A small sound classifier, trained from scratch.
Model: 6.87M parameters, norm batchnorm, activation relu, depths [1, 1, 4, 1].
Data: trained on short read English sentences (LibriTTS-R), 26041 training examples, 109.1 epochs.
Rows from block 2 of a small sound classifier, named by matrix and row number. Rows with one number belong to one channel. Each number is 500 + 40 x the weight over its row's rms, rounded and kept within 0 to 999. All counts start at 0. Numbers have three digits each.
After each channel's rows are labels from the 100 clips, of 14848, where the channel reaches its highest value: "band" is the frequency band that holds the peak. Only what is clearly more common there than usual is listed. The data: short read English sentences (LibriTTS-R). In brackets: how many of the 100, against the usual share in percent.
# convs0: first 3x3 conv, stride 2 (model.blocks.2.convs.0.weight, 240x128x3x3, each kernel summed), inputs 0-127
# convs1: second 3x3 conv (model.blocks.2.convs.1.weight, 240x240x3x3, transposed, each kernel summed), outputs 0-239

convs0.190:519480519441480518446486539469515425580499423527479533503628523446449570481470497516537467521554479439575441454494485481506516483575556463500492453586510525438476467520463497516436544508542555494492498422491447478472521473467553545494448509540496474508551509517493570530443504446484524465562490532507518589474530475522402471526529532482518530449483484526476493470471496494497440501556
convs1.190:543489546509476561544506422539483512436437525568550435479575550450491486488503548577568530464495461411533546533468456464512497523569512471494546413502534403540533550501499453487483514527510565570609557487564551469516556546573471506560389483523490422556490508485469479489482427530497531525470496542453502512523521462519477540511550474399588490428431491455489457429472475522491482456490504495467481496455494531485554469488416525482517532447466532452451478566552500521520529470468537542566517425526474484502511529537571528510484472489542534466523449501526479541494522496454520525490517516517464466508494470500514437487492533477537472523473498488445498515470461498512447453517516493513443550497508420541454485501539521580445
band: 2000 to 4000 Hz (59 vs 25)

convs0.106:555494540467444513537458547428441472504424525544640500485476556456469439474482518550559521554558522463551559452507497540536505574519511403478497558447482493496480540490488495477473493516545570503476466479555508473452478529538525500490478562473521508493488528486517484547532531463513465494530499573448513421468476443511476533532547527474493622503520500470505512505468439485489506482583
convs1.106:476475511472441535470495435455436507477452523460461551502486424539498473457455504514504467461492511488416532504447502503553522521479439478507521513456469508507500539506472509618486515428523501481562403521500526429547534414469548455500504486481517524520471501537512444522473533461569512487475536498458512514513520530557474460513422499540463492433537491472417511533542503468491453483528467358448474482399490487540514393501527478526508557526486536454545415451493483542513522535515440456478496515472376490494483570506460448493528509508457477509564517443537455500533489450493525541436517495472515435450510505542490480522498463502515558483482549555458512473446471428458440603506492456510451474464507534508525448475553428513448
band: 250 to 500 Hz (69 vs 25)

convs0.235:465533488475554473518572462549462522523451479429600571481503513426475476473450435443538510465464501418428474510520468488471492440457500540500466507564513535492507492516491513412515511479414434480483532504552462496464480442498475448527541450469448521555425451543487473532430478498480500487462426459542499423507476490457469469539450483500472480484508456437496458482480476484404474473466
convs1.235:446500450552458444544536584521544527590534511522489525470537448492575475520530532484543523537538516513507490526447487482501474556474453494439431560518509521523495517482483517504507511462554484538500451500513450420452468499413545434512507477487502498515459498549543499461543531546480504419520500373452494524526518510540502558518471548449474559534496511539535475535563549567526490537497519507565517503522407534473480571634534481533531489512513459430513466501493526546479552583472492495472570535497431484499425547475587515451541470497524461476502506494446520512464543488534424512501520443420501521510493534540487513496545450553545453577527491571517442502525417464433525482520466473448492482496565469511446465449498468563507
band: 2000 to 4000 Hz (78 vs 25)

convs0.89:485435510517417443489453479555519518474505438480453505571494551493563471524587462555480464438453495528451542561494497477534492495579494527449437475499471484525473481507413481449531537540525465544625422477507581490564503473501555467519464489547470574437525480514517503425487471494474457484523484486454542525530528474473541448475499498479508526552507517457502589531532465533521468513524
convs1.89:483450491479454427469520464525526521482401406457508513554530571465465475409500491542438466477537437474479543526552470506516471535526469403565519477455472534549479503464506482457452491513525543523614512487538581497488458485466462469510530440581547517446567510538529520462529547536521529522427462448518509484514489450528519473481478491483548441504510489413426447526484487568515474465567469484439517478548523562501518455490479502523526567462480528544486564496491475410496463439453514440416421470524452556519495483494447535561468503488553469497495498541526462481574570556500505486440486552550493451532540481545498516518453570446428482494503522448515469499509437479544471497452451453519457511535491515479494494533519540429517
band: 4000 to 8000 Hz (58 vs 25)

convs0.117:497541480531515433518483481455490546494522524463513501515460479550376411508548481444493520482508442453492502552446498536467476499496464467491581422446506460444558442495509481488482494517481466561507497504488492528519516444476471493483464465472519496512507484529435477465451460326433476501517509463507485530536518520517436483473496453492485445478492623429491534499522532453541441497478
convs1.117:453526521481483508444530504414486495539480529529506450553473487519488480497582450533463505542480496458522445484424497485524474489497493554575468520489481499468478530489436486422508552566441493495541528481496466474483474476533499537466519411525530493503466476519563453476478568568523486506495484482498482470530558476567560526466568458551443455478584489522523464509435541562552508463435594546579574523515485455490539521517458401540486473496529524534502445478545528526468503552501620559402501483529508457561547527447496504504542473502482536514433458492535545489507473518526485488473472450490479470450483480442537520491529426560479471485514446530528563610531540542546563436440493491466474571538503484512492572425478467531521
band: 2000 to 4000 Hz (81 vs 25)

convs0.93:462493500503540524529528525540506446534513523482498457499465495541493493461496532493410493481517479546491563525446528480532528496575437484457497431521487548532482494475455494574517516536518477505463512452453519546506575580505493536507475500563558521492634553468537522525454499475556473502628552549482522461495528477529461471530492448580519578462469457413462573498501501501446512497558
convs1.93:543498520570536566508393512459560518471494473449438598537545484520419544468476544496526549454428474550512519437442480474464501520414488457457480505540501460490570468536536500512507433533528483533589463575456507504490475517500520474552531490520492544513485534475471522554512492539532513518507526557514554475490425457599477519526507491457424472475567493443497517498536522473561442449483511497505491538430522568500532489571526484506485506482511456439472467567479445496451497528459464480443490523548467449459450440455460463590485511510550510443478531552404469562507456525486486542494448524458433521488466534484501465433517536532574531485558542529502460533457480402540486499483482519446479482526476496445518482433500443526440
band: 2000 to 4000 Hz (69 vs 25)

convs0.172:523583505523432468507470475474434567475526468476546540462508495472508567556562500491485485469547476513536477444500476478479503482472547542478485503515497559543451514503537522463502530486569492518553468519521428477467492469512498499449526487574486474465512382541450410601414480536547539530532493454492479540539502538495531494496524479412451527563529545521527444514610517442496454473486
convs1.172:495486501472474478486489536441606557522495526623546466479482488469515526601546507546467438482529487468542521502501443520504500580536493523534527525412459526511422488501524519438529540500470521462503554507489416474457505519512469486479522470483544456553437461490595488540473543485462584530453508527458454471423570485518434549483525563542514560479566535488546538437486497478473505481509477465576552553472430496480491439537560528526459459459439496446504545572438475537490457586510479461446504458429479534521491413541523527510570495538484533488476521498587449552517432484456486537475483486396491429549500451465464557521452508512544517516495506503501528504549541478507467483471513509542528499501475565486538466523493474492487
band: 2000 to 4000 Hz (50 vs 25)

convs0.129:499537552476639514463526479509471525488494484544474527507481462508619567469549589523537507488490533543453538574498490517460440499546478560525469552561519531512543519439497606493502492517443449454417459510526492509477541479522470518547488463515481477511489518526509501481545500527501527521485471505490525484526572580520508474597488503563512374526512490469500563491506520459485514463472
convs1.129:504541502465535469479488499517524480533478457503478468492552474485493445505533481496491473539471462539493477491533422516494482457519497460513483537536597522448413492504457575511522419541483460477529455473510496540432473506382498500522460456494509512491500478535573408539537458422481457506578460489493508538526505500508470456421546470567406444548487449552474471558501417461444466416508480467528454490542495506415576501555506501530470521448485477533533555482452547498519475506487477433462499404486414456447512463498481523535458533531542401500464493434437487482513470478508455552492498444495489535423551458479456467478474565551471544506539566515524528468506458526468492523517487498519496548557494481517454573525420491418459
band: 2000 to 4000 Hz (50 vs 25)

convs0.44:507514517548621474553475506510529588462548498492653518490556544469510529460464533502517528482443473489493491507514531479499467532464491506520477577478560577552510471500480513492506481514518432505551511444512472504444535447440501523508545512441503488542448435491494466509510574522556521450449472456507516545535578556502444534575557544521454499488518455519486503498502535515435552450449
convs1.44:481492410465470510498465477534498492499430472464501485494521443548554445551522523471504560453507502495480558589496477511483445521491455523509494521461488464554475510501516494436443421433467536565452477560461527484512509476515527458549515585471433504528512447546526504483440467516522514448490487435432482485531534526494515514471378462417459553510465419483493529438495468468568504446491543431491473500486397442534534453510417552467504535523485503465455571459486457428590472513460482493479507500456448515516549506498562448489467450469439520466471449532555517492466445474505463498492515550427563484474498459509452557436457455462552501515491495549477417431517488456438489524547502471511578563496533538480518472460481493530553
band: 1000 to 2000 Hz (88 vs 25)

convs0.80:542539482461486444500443487515523494495494515523477512490462433509561520505448489501485467509445487444516538506484489511526487474524472493459582414475416481473488594566547446450472503508504507516474487474584552516499581516515439448452598531452517497421415490477454531475473468485494454576458461436470515521472506499522514516571493466461536483489492628462503438508502520458456471499447
convs1.80:442552472490425544420495558469544553476504522629564480504505556508569558649508466422526443532543473474448428560501456552551450472521542544535450431420455500453473427483499544476568525378474505538508514516479456480488467501507480481527529412528540513453522590564503513505472549517499476485491537509461472538563494500509479537525462438496496497542538407501543481468531540520511508474434506520563556524465400466503451505498465560559520515501481502502514482479492454508488500575447490500478503474451467537535514546527511454487523502547489448461527447481487475551471502547500492560460472458462499531546460535538523463447507514500532552494549546513454481562532486486455499479504511498573548491489524514473510498453491458472487
band: 250 to 500 Hz (92 vs 25)

convs0.53:487565563489534556436514530510505511516445510500531565498510510457517577528485458600494516505516518493494548423536503513526480534457548496527536510537475454469459505448470545428497509507476492489461516505581524491456486537555473480531539471545458502571435442542501503420546491510473462571492528453559509341508493512520515508436528568474491444480592518519477477502523456436487508513463
convs1.53:449554472440430555430489521489520545448524478549512547442438513501558557513523480486510533480444468552521514502475503615544545487497546554504566495526448488480469462477527542483528412515440534512474530409449505495550516496601480541478547484534528539457537426499515486414502543498540533560512497520545502488527553441551523477424471558504544508502564575474506579472469444528468514476510527518478534521515424507524469469529488532487524493497450440492431521457485503462511366540469501564521503500505490527518536443545522515546534458588418479540505485463547567496499450475495531563537549517478511489474548485496558525529470411449455493500462482503486532469489560486483494498514501449473396530506489570540509508545488489423483
band: 1000 to 2000 Hz (62 vs 25)

convs0.183:479508528550456468508454472404524495500494519484561483512533554503502584512462439492476514511494427456485502449527466500427530539435490499482512517443582496455541474470491504543501539480542532512417557521505524490523487475511447520497493481510420579472542525495506536563466542457455423402501485541523519560467484481456515436442498527467417454446365510507487521513516546470465514487484
convs1.183:490496520438560493468503561481512514544503458512490515517488499485453423426529526481478536529533512510519414489498472481497513572525445484589487501498469468528544509459455501483424434510532542520502541505503544455466469482462513541467492459528508456494485462517540515544432491490530494429544513603454477486552491519593536498433445553483497420451469525541423470489481541482553497486492558479541463504490541450506462435435481539469498484500461563405502485511543488516468587479461536526475513445515580435486480492531487475485554451503571457502453518480553503489460489534419508557484524565484461459402515545592538598503556533480518541429495523550573483453463506451502547553418459438470474536558483541509521475530563490524510
band: 4000 to 8000 Hz (89 vs 25)

convs0.103:599513544520471501482463514519530537493507588460567455489539485491494523502488515447520487517398515478490591429495528561520483573502527576493472508459445480550475523473486524526514524521486540443444531497500476420477431494528567532515565555480540505510509488613527540493456592536539542427481494514509499494553484487505533490531546435440499554480537499507461444526496534473478452519575
convs1.103:457470367459525556506468504543465518500492462524519441567504549485461484539540523436546457467499486547484477526495493486481440497516450472488527552571472427461428495513541467527517446408524468460521478486575410479503513537480545500577505454511549463499489506512510534522427446485447506486474500468465422525518495511474510471433436457504449564470433494593436506467540487472436466480433528507498423433466551438455477496535478502492482474494429507469583560519464470412475445540521437486469475517426466461409438493518482443469514511526454449472551477483422466506449499490443498451484420485505548490531502534482519488546517515507498472532470492475544524397518467553537536462545467524500523535487494530515479543506547460457525
band: 250 to 500 Hz (96 vs 25)

convs0.184:557486493503505446540535455540538559572494506489496476509505503452616546514543432468522486551466501461441488465514511500447421533495476546515474478421509487437441507487515480531486479466458529528490483390524466493502452570502493561492515404494514447469461433485456502510536500526461516490448525510531499411451424492506539523531534486436498470481472542397507474484486438418476479527469
convs1.184:489510469499485572472525488545423486483456537488479500488559527498453456411503482466431484522571440488463476514492567495492546417546523512481475524585491411506426491473559588485495457513515522446496438508518502516553577480551547506549493464473532488450445563528491505509501453532501506457505517551506420500463488578488469473471485504511480453483483544503507469499507509545559552527368529499499456427600597420454459485488534548473565500499555498566484508484507427510419513483464508497453509569494487488468494496521492439476510497533539442452443458474482495477541529468625511514539510502513505538440568564501511487542487527487466500459515459456459527486525497495549505458536384493478531510543478513508458443565549496467485
band: 250 to 500 Hz (72 vs 25)

convs0.142:527510557497523496543433537502481502494466512456568631511501548492515484485448544480467537457522533479517505496505531494511509483481442500534487414496516492480475572530532476439487422534549447444470526502524471538516523520551527506470499534546479464482450443484514485511522426528480535399500518613458537439558450498564396481500557464498512481459479528504482433524519468516396544514518
convs1.142:506563427484520532475502468496475547512507548491441489472446433499485486470460484488469485542472483458397542530535471482568508479528534490449517467481424465490481555457529462532493556419471529490459512483448501455499535563548572501513503479458476425512450462496417453501481500438526495491484551468425440446431521448485486490462427496454483460542524483466508447501560492450420497466559536503512438515481477531488468508460442479603525453530501504478491515491558450471512504605475458477484579447455456513407496515496552441522543532493416416557509504505486505502482432414496572534534537561449528471473517558403533491434525471552543469454540507495504578483546469486498507576471530470537530469455473526513488510509477512472494
band: 250 to 500 Hz (100 vs 25)

convs0.57:516420502477424472492473514582544481447524523513457591490486488452519470515486434496505482422474539443502545564516526477491469495422468544469488467477473618487408534504526529539491483566504510471540491468437514479473518529551520430505508530503535470447449428461501512522499498440487514526414537503507531513506500415425562506511491440533550517498450542505493547543496556464419475484507
convs1.57:493534497468484458472533561493510494505522467481565479488533504510493459415534518419474493497461451555548498481503577571504477498479512508528463476477418554544467496537560533490554620565491556463554528445431503542475500485487544516443498434513521557474476474471527501520551547527487509490513467476518574400559468513454480518511591480488525452477484429457530503501433510529457543480511491522451563509539538459483535445433490546592461430434429434498544476478539503457473458518449526553465474402470504509517494460489492545506560518494508457468510487482502489514543532518542476480458451473483519478495511470525440481462561599453486487480478510531499548446470428521527498496523409537421569456474468442469512545513447475405494
band: 4000 to 8000 Hz (65 vs 25)

convs0.60:543502488467461440494532489491455462516552482481565530484420539456440482515546517446465467526474484509468504445487472461456453482557428502479474454507449472483495483560471431426490515451463597572442497469506523506563448525550483497489546434413544518501466532538490472459536521486544503467470501468505434481476446524553448511458480511478400440531532570448477436484521494449554515512445
convs1.60:510537578547466555545468439492472481482529443548456490535409523526573495517508374530561458504523495446428489479482515544442507547481420482522543467490390528524526569452524480473569487515521449480491487491510520465497530461492531470462515457513519473505522459523496494566486458528529509584442502500479475508471522522466452472536517474437532554570545541491522494485511611561494519485413500434555538516501494495482587496495469488463559547533541511510519542515494465500492491517442500518458463554527479481432514508454536483492449487531463467525498477513630497557477540491471477458517457490587496430559484499491503470569507427437520497578473453453480540585518529528484487509501530537480461546530500424449525522438567447513456
band: 2000 to 4000 Hz (72 vs 25)

convs0.196:540536507429593486500492498599535492468577464573506500499515543482521498520506447532490522525511492566474541578526520465537546503524483504460545569525479557461508524482534460524495449530546542445541469527537494485578445504518558521509511500453599490492507493401511477490517483503551524520500557460543517484519548533506494468510521492552549505448530567507474377504545484617447500479498
convs1.196:545544504474478496469500488500448500500426402464429604484472481499471474519567504493454482493466525518542566446479574493456516471446522490486510473532569527510497501458485488541498478458435416514496448507482482557526540464408532437493500483550561501477496423501529476434481492495570437471492465448527475487488604503576454549471526461532494441513514455506505523491520478499512490594484403502473508451469479470462503467512543502477451486436502431517531490403365492491504426521520453465537468520576453488472481519468448505488438534505573505427500479487431494527491480513572477600483522517440436542435532468450505458516490495483540472418458528525511436510520507473577492488470445485494510490529511489524518514544543472472534
band: 1000 to 2000 Hz (73 vs 25)

convs0.56:494543501478512475441493499498497426552532465551439482510454432476459573515534482495464457475466531529487488480536510443403459490539465527480552625479462533518507510527548478488501478559550476512431462479469495472528562461527471433523487505464536498432503440510517530470485514397572492466518507492485510565462537387483512487497478500439481405542485486538513504452435456568543504487495
convs1.56:492518479479501489444472452504448501438471492533541515484584573498489477418497564531393570496520518502547607479418512536477539593491498557494528578505505481471452482509461470515565560483518532463584485450456477487514537579524510495529538488481508422474480470556542539537519496435492520517556472537498472512543477474545484533506487508460483334498524533471505487558474490545532493537530472464498540519514476533529440436498420530546504501461542516545533501469439491417485504478499531501516475498486478446499480516515445501548495497526593485509432476506461445508513475548476523527473443517489516536495495493571480458506445591440471512544464428518477463558463505453543439542518430450486506479470579508505536418482471427514511
band: 4000 to 8000 Hz (81 vs 25)

convs0.179:487540474472536508459525433501540504501491443494464573486506503442428470475497463526495497535472509465487460531439514525549473563395473475512594485499530477454446488537543476452491513439517475570584445388573498442454505479484469497498512421474522477525440425453470453489571487521487486433498454461488511484462456435482433469483477436536492491545484467538488555475508454486453485483468
convs1.179:539516498438512458548542488501472515475428518401601514473519466493423453463557538429501448586516444544498502533520550571512489465536528560570552512555464552544520453559488551503493521497508490508499571478450481504516528499516573524499495442514436486411504542512483478533530549496458490532542588417520478436542535536509571539506588453454571515475504514488495478499471568553517570479477455509481452474556530471456457541492435572528494503519567531550483507553490467428529545487495559475549489471577499523447499546517523531471507462475593510511522493474509474513510576510498506520540493452501463528404525481488490552474500541538430492507456538523485493465433472531538529473482499483468529488514481464479600412527535515477547
band: 4000 to 8000 Hz (93 vs 25)

convs0.134:532439451412475492515445497491501459470476502504564510514461542492444475480491493510553493532515473515430501444520502466519514488520491448478416492442482422445457519520505445503493454476408489499477458529469492531536492499510512448497436460493570426502495469529484450468461470456414533490619519482513524431473489505511413485527525578507442574466567446469477471482442450507502409509500
convs1.134:463527566500544505530553495495540502496546485470449510526482532526528417548535458476531470445518494488435554389464495495474424421479406460507515563403529500507552473458505451502487529462491463529470422440553552472465484455482502475491539514462448522475515538525473507498538458500471470463483489493439540534496479506453499484538500532552461656540433471458472509539486541476527514529538529501514486465429477494507486587530464447480512464541550477513522498458536553527480541477528478467553483532597478452453439472474565522435543510506510552464442489431499502495553539500472478479476501529508546563542486501463519493514551446460488511582541458453500486557463437427531564499559530496525540435496518415500469559420553528491519
band: 2000 to 4000 Hz (76 vs 25)

convs0.62:498455551409473497512538494505499484494515534503508417535522466475536490534532427417516479484447493471480518508478488455520421479501407582466484521530422505479422546468484494457500505542546507485466464461516475488482558489447497501465437538513500471540537538440457412505457483483526461444465503524462522512527514497536492504570478451427423495544542509390521565445460422519439506519519
convs1.62:525539533452544525474505490508498558496487533537548444464551504528502477568451573557497510479482496421483555593508412545487466553528500513494489516498471456500547515548533534550570504518489472553528480484521612524486585522512416458536510487467519496487534462575529539494432435530454448439507548420487483477548426459532580441573478535483521466493494540452531539492452494483488457522447522527498443506427548483535429446466501482421526512522458540483509472462456502545490507490450501478480436468463413443508510548515581539518475507552467529419559476499529509457498499503480450611467490439462522590518501502513504529436424492479505483479522475503494452472564478474489495479530550525485525495460499444415455508548480452543502
band: 2000 to 4000 Hz (97 vs 25)

convs0.2:471587468455497495505524494523516472512501484552411427464509484477449446506499531464524497428504437467449459535496491464518487467503418515490520461515502516453376537529485514406463463501492525454386547473502520543472575481512480532497487475488541476475524492482514578489401464486449472494530523471524479428512510423472544471574443478524451491483442409504520496469488537498476465542477
convs1.2:424520430486473501452556490537546456477477490508477465486482510424525420481501462559536388562501538518512420436458524517543534460487445437505466497495546411565403434415446502518454490557520529502489506568604573501484490516505484476406509485526507490458520513519453568509499484472541515474538517557529479477492443491544520527473525422469494443524452469541533494453474497490495465524507440544480511471424503451462478433500485494520523498496533463482557517476569534573466493472498497499531461456514488539404400516469500458472416517542575505515472502447448472475532476507522495561456529507480495479549551437559526439483548553481427511521494467496494534464456488452473513450524482514472485538491467443524542507484531533405508
band: 4000 to 8000 Hz (73 vs 25)

convs0.151:429510522481506538540517492461467470540512506478516488531472551532535522512560480496491577465495536516511467539520378492518607539444465407497501588492529482451522471479568480474489531496533508578520487449524498438484532544487454492516552513412510544538448592511537444522476495499482486516527469548562461546508483507499501528453427531580498438519486588534509509482490499560543542533553
convs1.151:446505521518498515497544402495422482511447515460521472484489514550507512462555463451498527466488506512507539500494517533457472501507553531530558506511477618502458498478468507506500459426521471539489458499464507552514521529490470483479506579552408492468472379471487458461469545499475504492507502525464539534504503479536499444501582457492582493504469474458512504497431479510455452395527513480425550477479526527494489589473465461436561519502493546516526452467473518454529520503460471457562494515479529510497590586492431524486539532512474493491503467497448517479503489532660536458487482457508516558505533535539502464472452472473494458565461544546577501560494569552578483468499526491505479614507557503554512516503599424509533
band: 250 to 500 Hz (67 vs 25)

convs0.68:560533522494438502458465530483466540442471550539499557476515482533519599484485490449508535574493504486525507422503538493472461547450445550466424494547463496520498488452454555491568475495533485400393487477477451464540475466491602537545514467532470513481464488457503468521533543548474522540426565514500504491471503461482418461494546554421532449441488496469497466468497494540552529520515
convs1.68:479446524460497469471526443492459542543480533563584484478382486471503430512543502493482457464455475468558575562533464466486543431408460571478546403528453457499512531509525534515535521440578538479505478512529500468503473499542478522483563543467554494475518457455544487510540482480539498446468480505452453443518524497564444450442415464485497442457477514439526541455499514502505522561501503460545448610511477473458466445486457503515548526468501458434500434525468508502500582559483567421530458545520508509506498500415545489478508471608479527514476457471530470541478403486488435513517504463519476478475520565474431491572487477476538515440465518534498416505512521493479484522484433499482449547469480451548503530510527504489545
band: 2000 to 4000 Hz (52 vs 25)

convs0.102:510547454502499449531521468487472454472492425511536423443431477504491446474482522471414499467530490504489535455484455515497455474594481453506568500578499494483453541461420495505513462470475461518519538451515497443519450482473500490477454452450539495480505456509516496554474529445500495489443520424539501413463463562444476492541542410429502445462595489506534441509581545542492471474469
convs1.102:465491505413462498499522528511502518543559558571529521464386491558542534564561497542513439534532470480562468489434562512543465495554491503509469431465441490490489486440489482486534434502456460512464512493477528388421436444469492474524534453438633506483494506478501484580521505508472526443494525452487502517573556517554497551540454546472480476471539464624556498440563583545447522528461556464577501532502477505524512521551521482534488482456493541510551540458530547565451525550540509522464484477471492469515469547427466495518555493464474478479471528469500485463539456515480523523487549507497483451525445519541558497501540539488458492553471519508483525526516512577488486483512528505462495526571522465508485564476575448567433
band: 2000 to 4000 Hz (55 vs 25)

convs0.175:489520473477456452511439484449479480456504475508493482457469531511478515438519414516445486467573403475554526459446465451489534508454520496471514598505454501498515540470502507545455521517461529504499436483544432458454437486473424526488413478508455557516482575440513485535530525524486445499555508545460542490413451495481605554409529518492513459487487519514475460487531459479452472481558
convs1.175:494472465457519475421526523471418498481549527467473508500511445470530499480454489555524503453517491513567489573511530414591541357574521511461474538485449514496464506434516502519483486522531537506492480488529510566546498477515497523575530503541525454591475438459542509523490444519464533511437580545505560461446453496504484468444451527493499503441496444483537513538481458525571553474525556505364451501473502489472427476430522485505546512565493507521533514509587499469469504457497497449492546562480427525528542461436518506478574494457480482410504459518494494465515453494562551485488489512533489461558531481487507535430473501469490498549449495492538576524446448534503522490518561509502409455520422471530428486553465500507513
band: 2000 to 4000 Hz (54 vs 25)

convs0.72:425483500484495482550537502452539485450525462485477473488522528483428389447508455460492518448515459506523543480472525471539459432473452448511466469412495495454516470548478433470460512466473466476591574495538503450515449526428542488492552510495555444486399466489525577511489432446484516470532495490496521481490514519437451469489422454512519477442535556454430434457514506485477530526513
convs1.72:504519529508435517468503482474543550485521480568502465515440492540570518625511522534450554502460496477544502504462495536494566503489501484551506484548492484510514497469475591427526426515443479541481462512475471518493491474524536572464554539511556547523501487438565522470465446481480515444479489484464524522527462460519550514446420544556484501577623501469518514458488504528513492498492532508540462618462470487480492430524499523496503475559464525432494484463471519458499475571479469539485550595496441455533570478465457507492611483497510493532502480505439491548516434445579517516482533452525516518505463458482509497393493530462550422541544519517473473574626583523499481543552509513451447523474509486497471529513477480555498
band: 2000 to 4000 Hz (96 vs 25)

convs0.200:513466481466528452492572470478475507496484430526427509459469494525421497460438501525499466494506542448487477489493486484449517504497525459526445487558480416550501508468410459463496428514464447514522466417464516481534452459456454406472520479518479516549535514459509448494480516448439500461503471479505431534532529520445454525493457535506479506470484440496434592541463421476380509449462
convs1.200:500492504480554491553454482522496564524507559523408502511530499422513611519615535577553500462525451490496462512555464426489429470531486467502453506450525458517508447530441477480519537473503601522474452539552458433483449480485465513566442479478482458479509484549458520478473506487488499500537467549481473511542468423494499515498515527507498579455544449537454401514514549527467511526469574526504534456465480545487439528603550484619495474486495468512467498530504424553471499538498503513560491495484511486474385478525535507511567521509532485456496450469464502577458492495446547518490452539507502482471485496467513496508509523517485514608574506516537469573510430525434520437564484456482452499518555495534436530472503461535501
band: 4000 to 8000 Hz (64 vs 25)

convs0.174:497492512539483450540398480443428447480509515466431407461429412536425467472427470464517490537458504490514485509489495510523437513502458372468547466519520459480530505448493485483482475500539497536464415473549479498459490518491470491523509545490445416533520501471464443451482582439525443527521438470531509513444500469548416490525487542512505462516542553485512512474490500500454505451474
convs1.174:519533459440414530387481512541484514514487516444534489537491438548540525359465457456522444506461453488521518493515498528577468476502429546542519521523473514488512556456495508516482465411482529548462513389532511485539520491558610536504497495511498477461577506509512464487487504538514535515527483452536510408537475468495498488492480431516593485492635508463564514458511547564539571483468555499441426558449550446519516502516543566486509499464485531579522528486477440463511523505473504559504572483518450519552537506504447553525523468484509424476535499531478522485497459509521510491490514549493490518470477602435536438472526496565538468450447520466484579484495536467519503479501490504487449481573504485517483489469536518461462
band: 4000 to 8000 Hz (52 vs 25)

convs0.46:498477524432612417513550511618491506452474391458488544470493527419485473498453491463476485490498512415515456527506472503527499488527482487512454527433471497459466530476545485471520480503467465481555553466452492507546527559495478484468535510488568450471444553482485452536470466483451464503470448475472466559519510452454601453540498487488513450502438510511470434508504445518490542553424
convs1.46:558460520400463452406450501514463507465486573535545477460428430546515453520513454496520471482446528458432499553492545524483514486492521456512462479442489498464498446448468523510561520443509467459444476486474502554454448496415526514453456507511502533542461438510536488495528501492462492540475524434543522489554416552445514513456492462552483464473532533505516482559535450504523507392463506550517543463507489487478533532548454413533549459495600507548519445481464524482538480522511550494520474518456445544428557501508495512464448474607564441527558506442534501496538538490501441476525499454511439557470444500481536514410475494507517475508525487541486509526548532436497416484520475529468462584510496492466446546523574437425465
band: 2000 to 4000 Hz (78 vs 25)

convs0.180:473571492432454509499480491525515465469498508494482444495500564532516635471563528512505431507450432482508532490443522447538515470429393598452487483593486502479472559538540495496485421543552478525482492523546474478558531456559493518511472543507490516491431504515488559482550476470482495470471574532473485484456500535522545568543518477558512494490476422554488441481507515524498461534456
convs1.180:454479466480545456515547456619570563470492470547551544503505557475477539449457518490425521486566564498471483463505522444480465458519487491477490570463452494477461480515564461442545469490470527497538447513504521621522487511469445500524439478407435484518523509499486523482514492571475530501464483520495573503470551442524446538475493465514488447406494442505559547525490504476501463527487509533508445483459459513463450465524495549497500542528519531428533510502487511497493459513484454561502439525501509414548573534550455525464501551478572508428507480480464490509515512431546452471521546529507559607547504462525546421518479475566513539437541553442463472460497513501459537490483478529534487395434489514458522455500542608493529
band: 1000 to 2000 Hz (100 vs 25)

convs0.59:435486502500448500455517485466488425472444543507519535479549538619529555487514578460481482564434475485485495426520512496560498517528473416483440506503515524476485475504455484479485513435524534551458437489518464425505457493441562499508522442484533470454511483492456468492520487496494481425577533467489408434539458608475451498518469492515460489472563429502429486457512492449480496507525
convs1.59:505440474464434572504501469475450548554510515509461488563500478489473492426468501530421507490506482494498502540465444414589554507455485524501525493560474469490451504565431562488534501517499517454521513515523473470527560486559554527510508470502565512484458509481542524553453524543505577502475506496531500460525459490543437531532550586519514459470524498521487547539477484516480523583526505428434497552533506503504497422456514484508489492552438590500588456576572509540443567552509565531447594515564500455535540527446413548496540486542537537508495516500560456562494495489540470496473599464459542467533493543535507511458562477512489561444450420486444464471511512554462438498516452505477506518504483468453511555540453432468541
band: 2000 to 4000 Hz (81 vs 25)

convs0.217:482386504509435466452519472465474597521551443503483547531486518464527618443499553492532511474486415483500484515492525503521493495454524508533469453540461587479442488484574445514494524472534521512487525581517464459416620477471490465502530522461503521561497485520477492544563466493500527538546458469471446557563515536480519528437497497445476518502511485479472497510518548476421514533449
convs1.217:440457561398521548488495518467484448470518506525552594444526521486536558527533494501455476471556490443535447546498541538427506525495455483564458427436419547519485474519518457530506502457542512483500554507500451398419486486496511543523454563491530499546512467455500502494464477508511491498465526400498466537519480527561468506542526524508540545487492500554567512474549506477482466455462539454446425509469443501520544504454492511507500478527477492443498492469520434507514503430564510500458493535486468482508510470525542515534515455552424508479521484508503472611520536533530464506486421455424470532420501413520560536455456519485510504524457431535460371492466507484499425444570523495509573530508478487449457472511551411477453
band: 2000 to 4000 Hz (75 vs 25)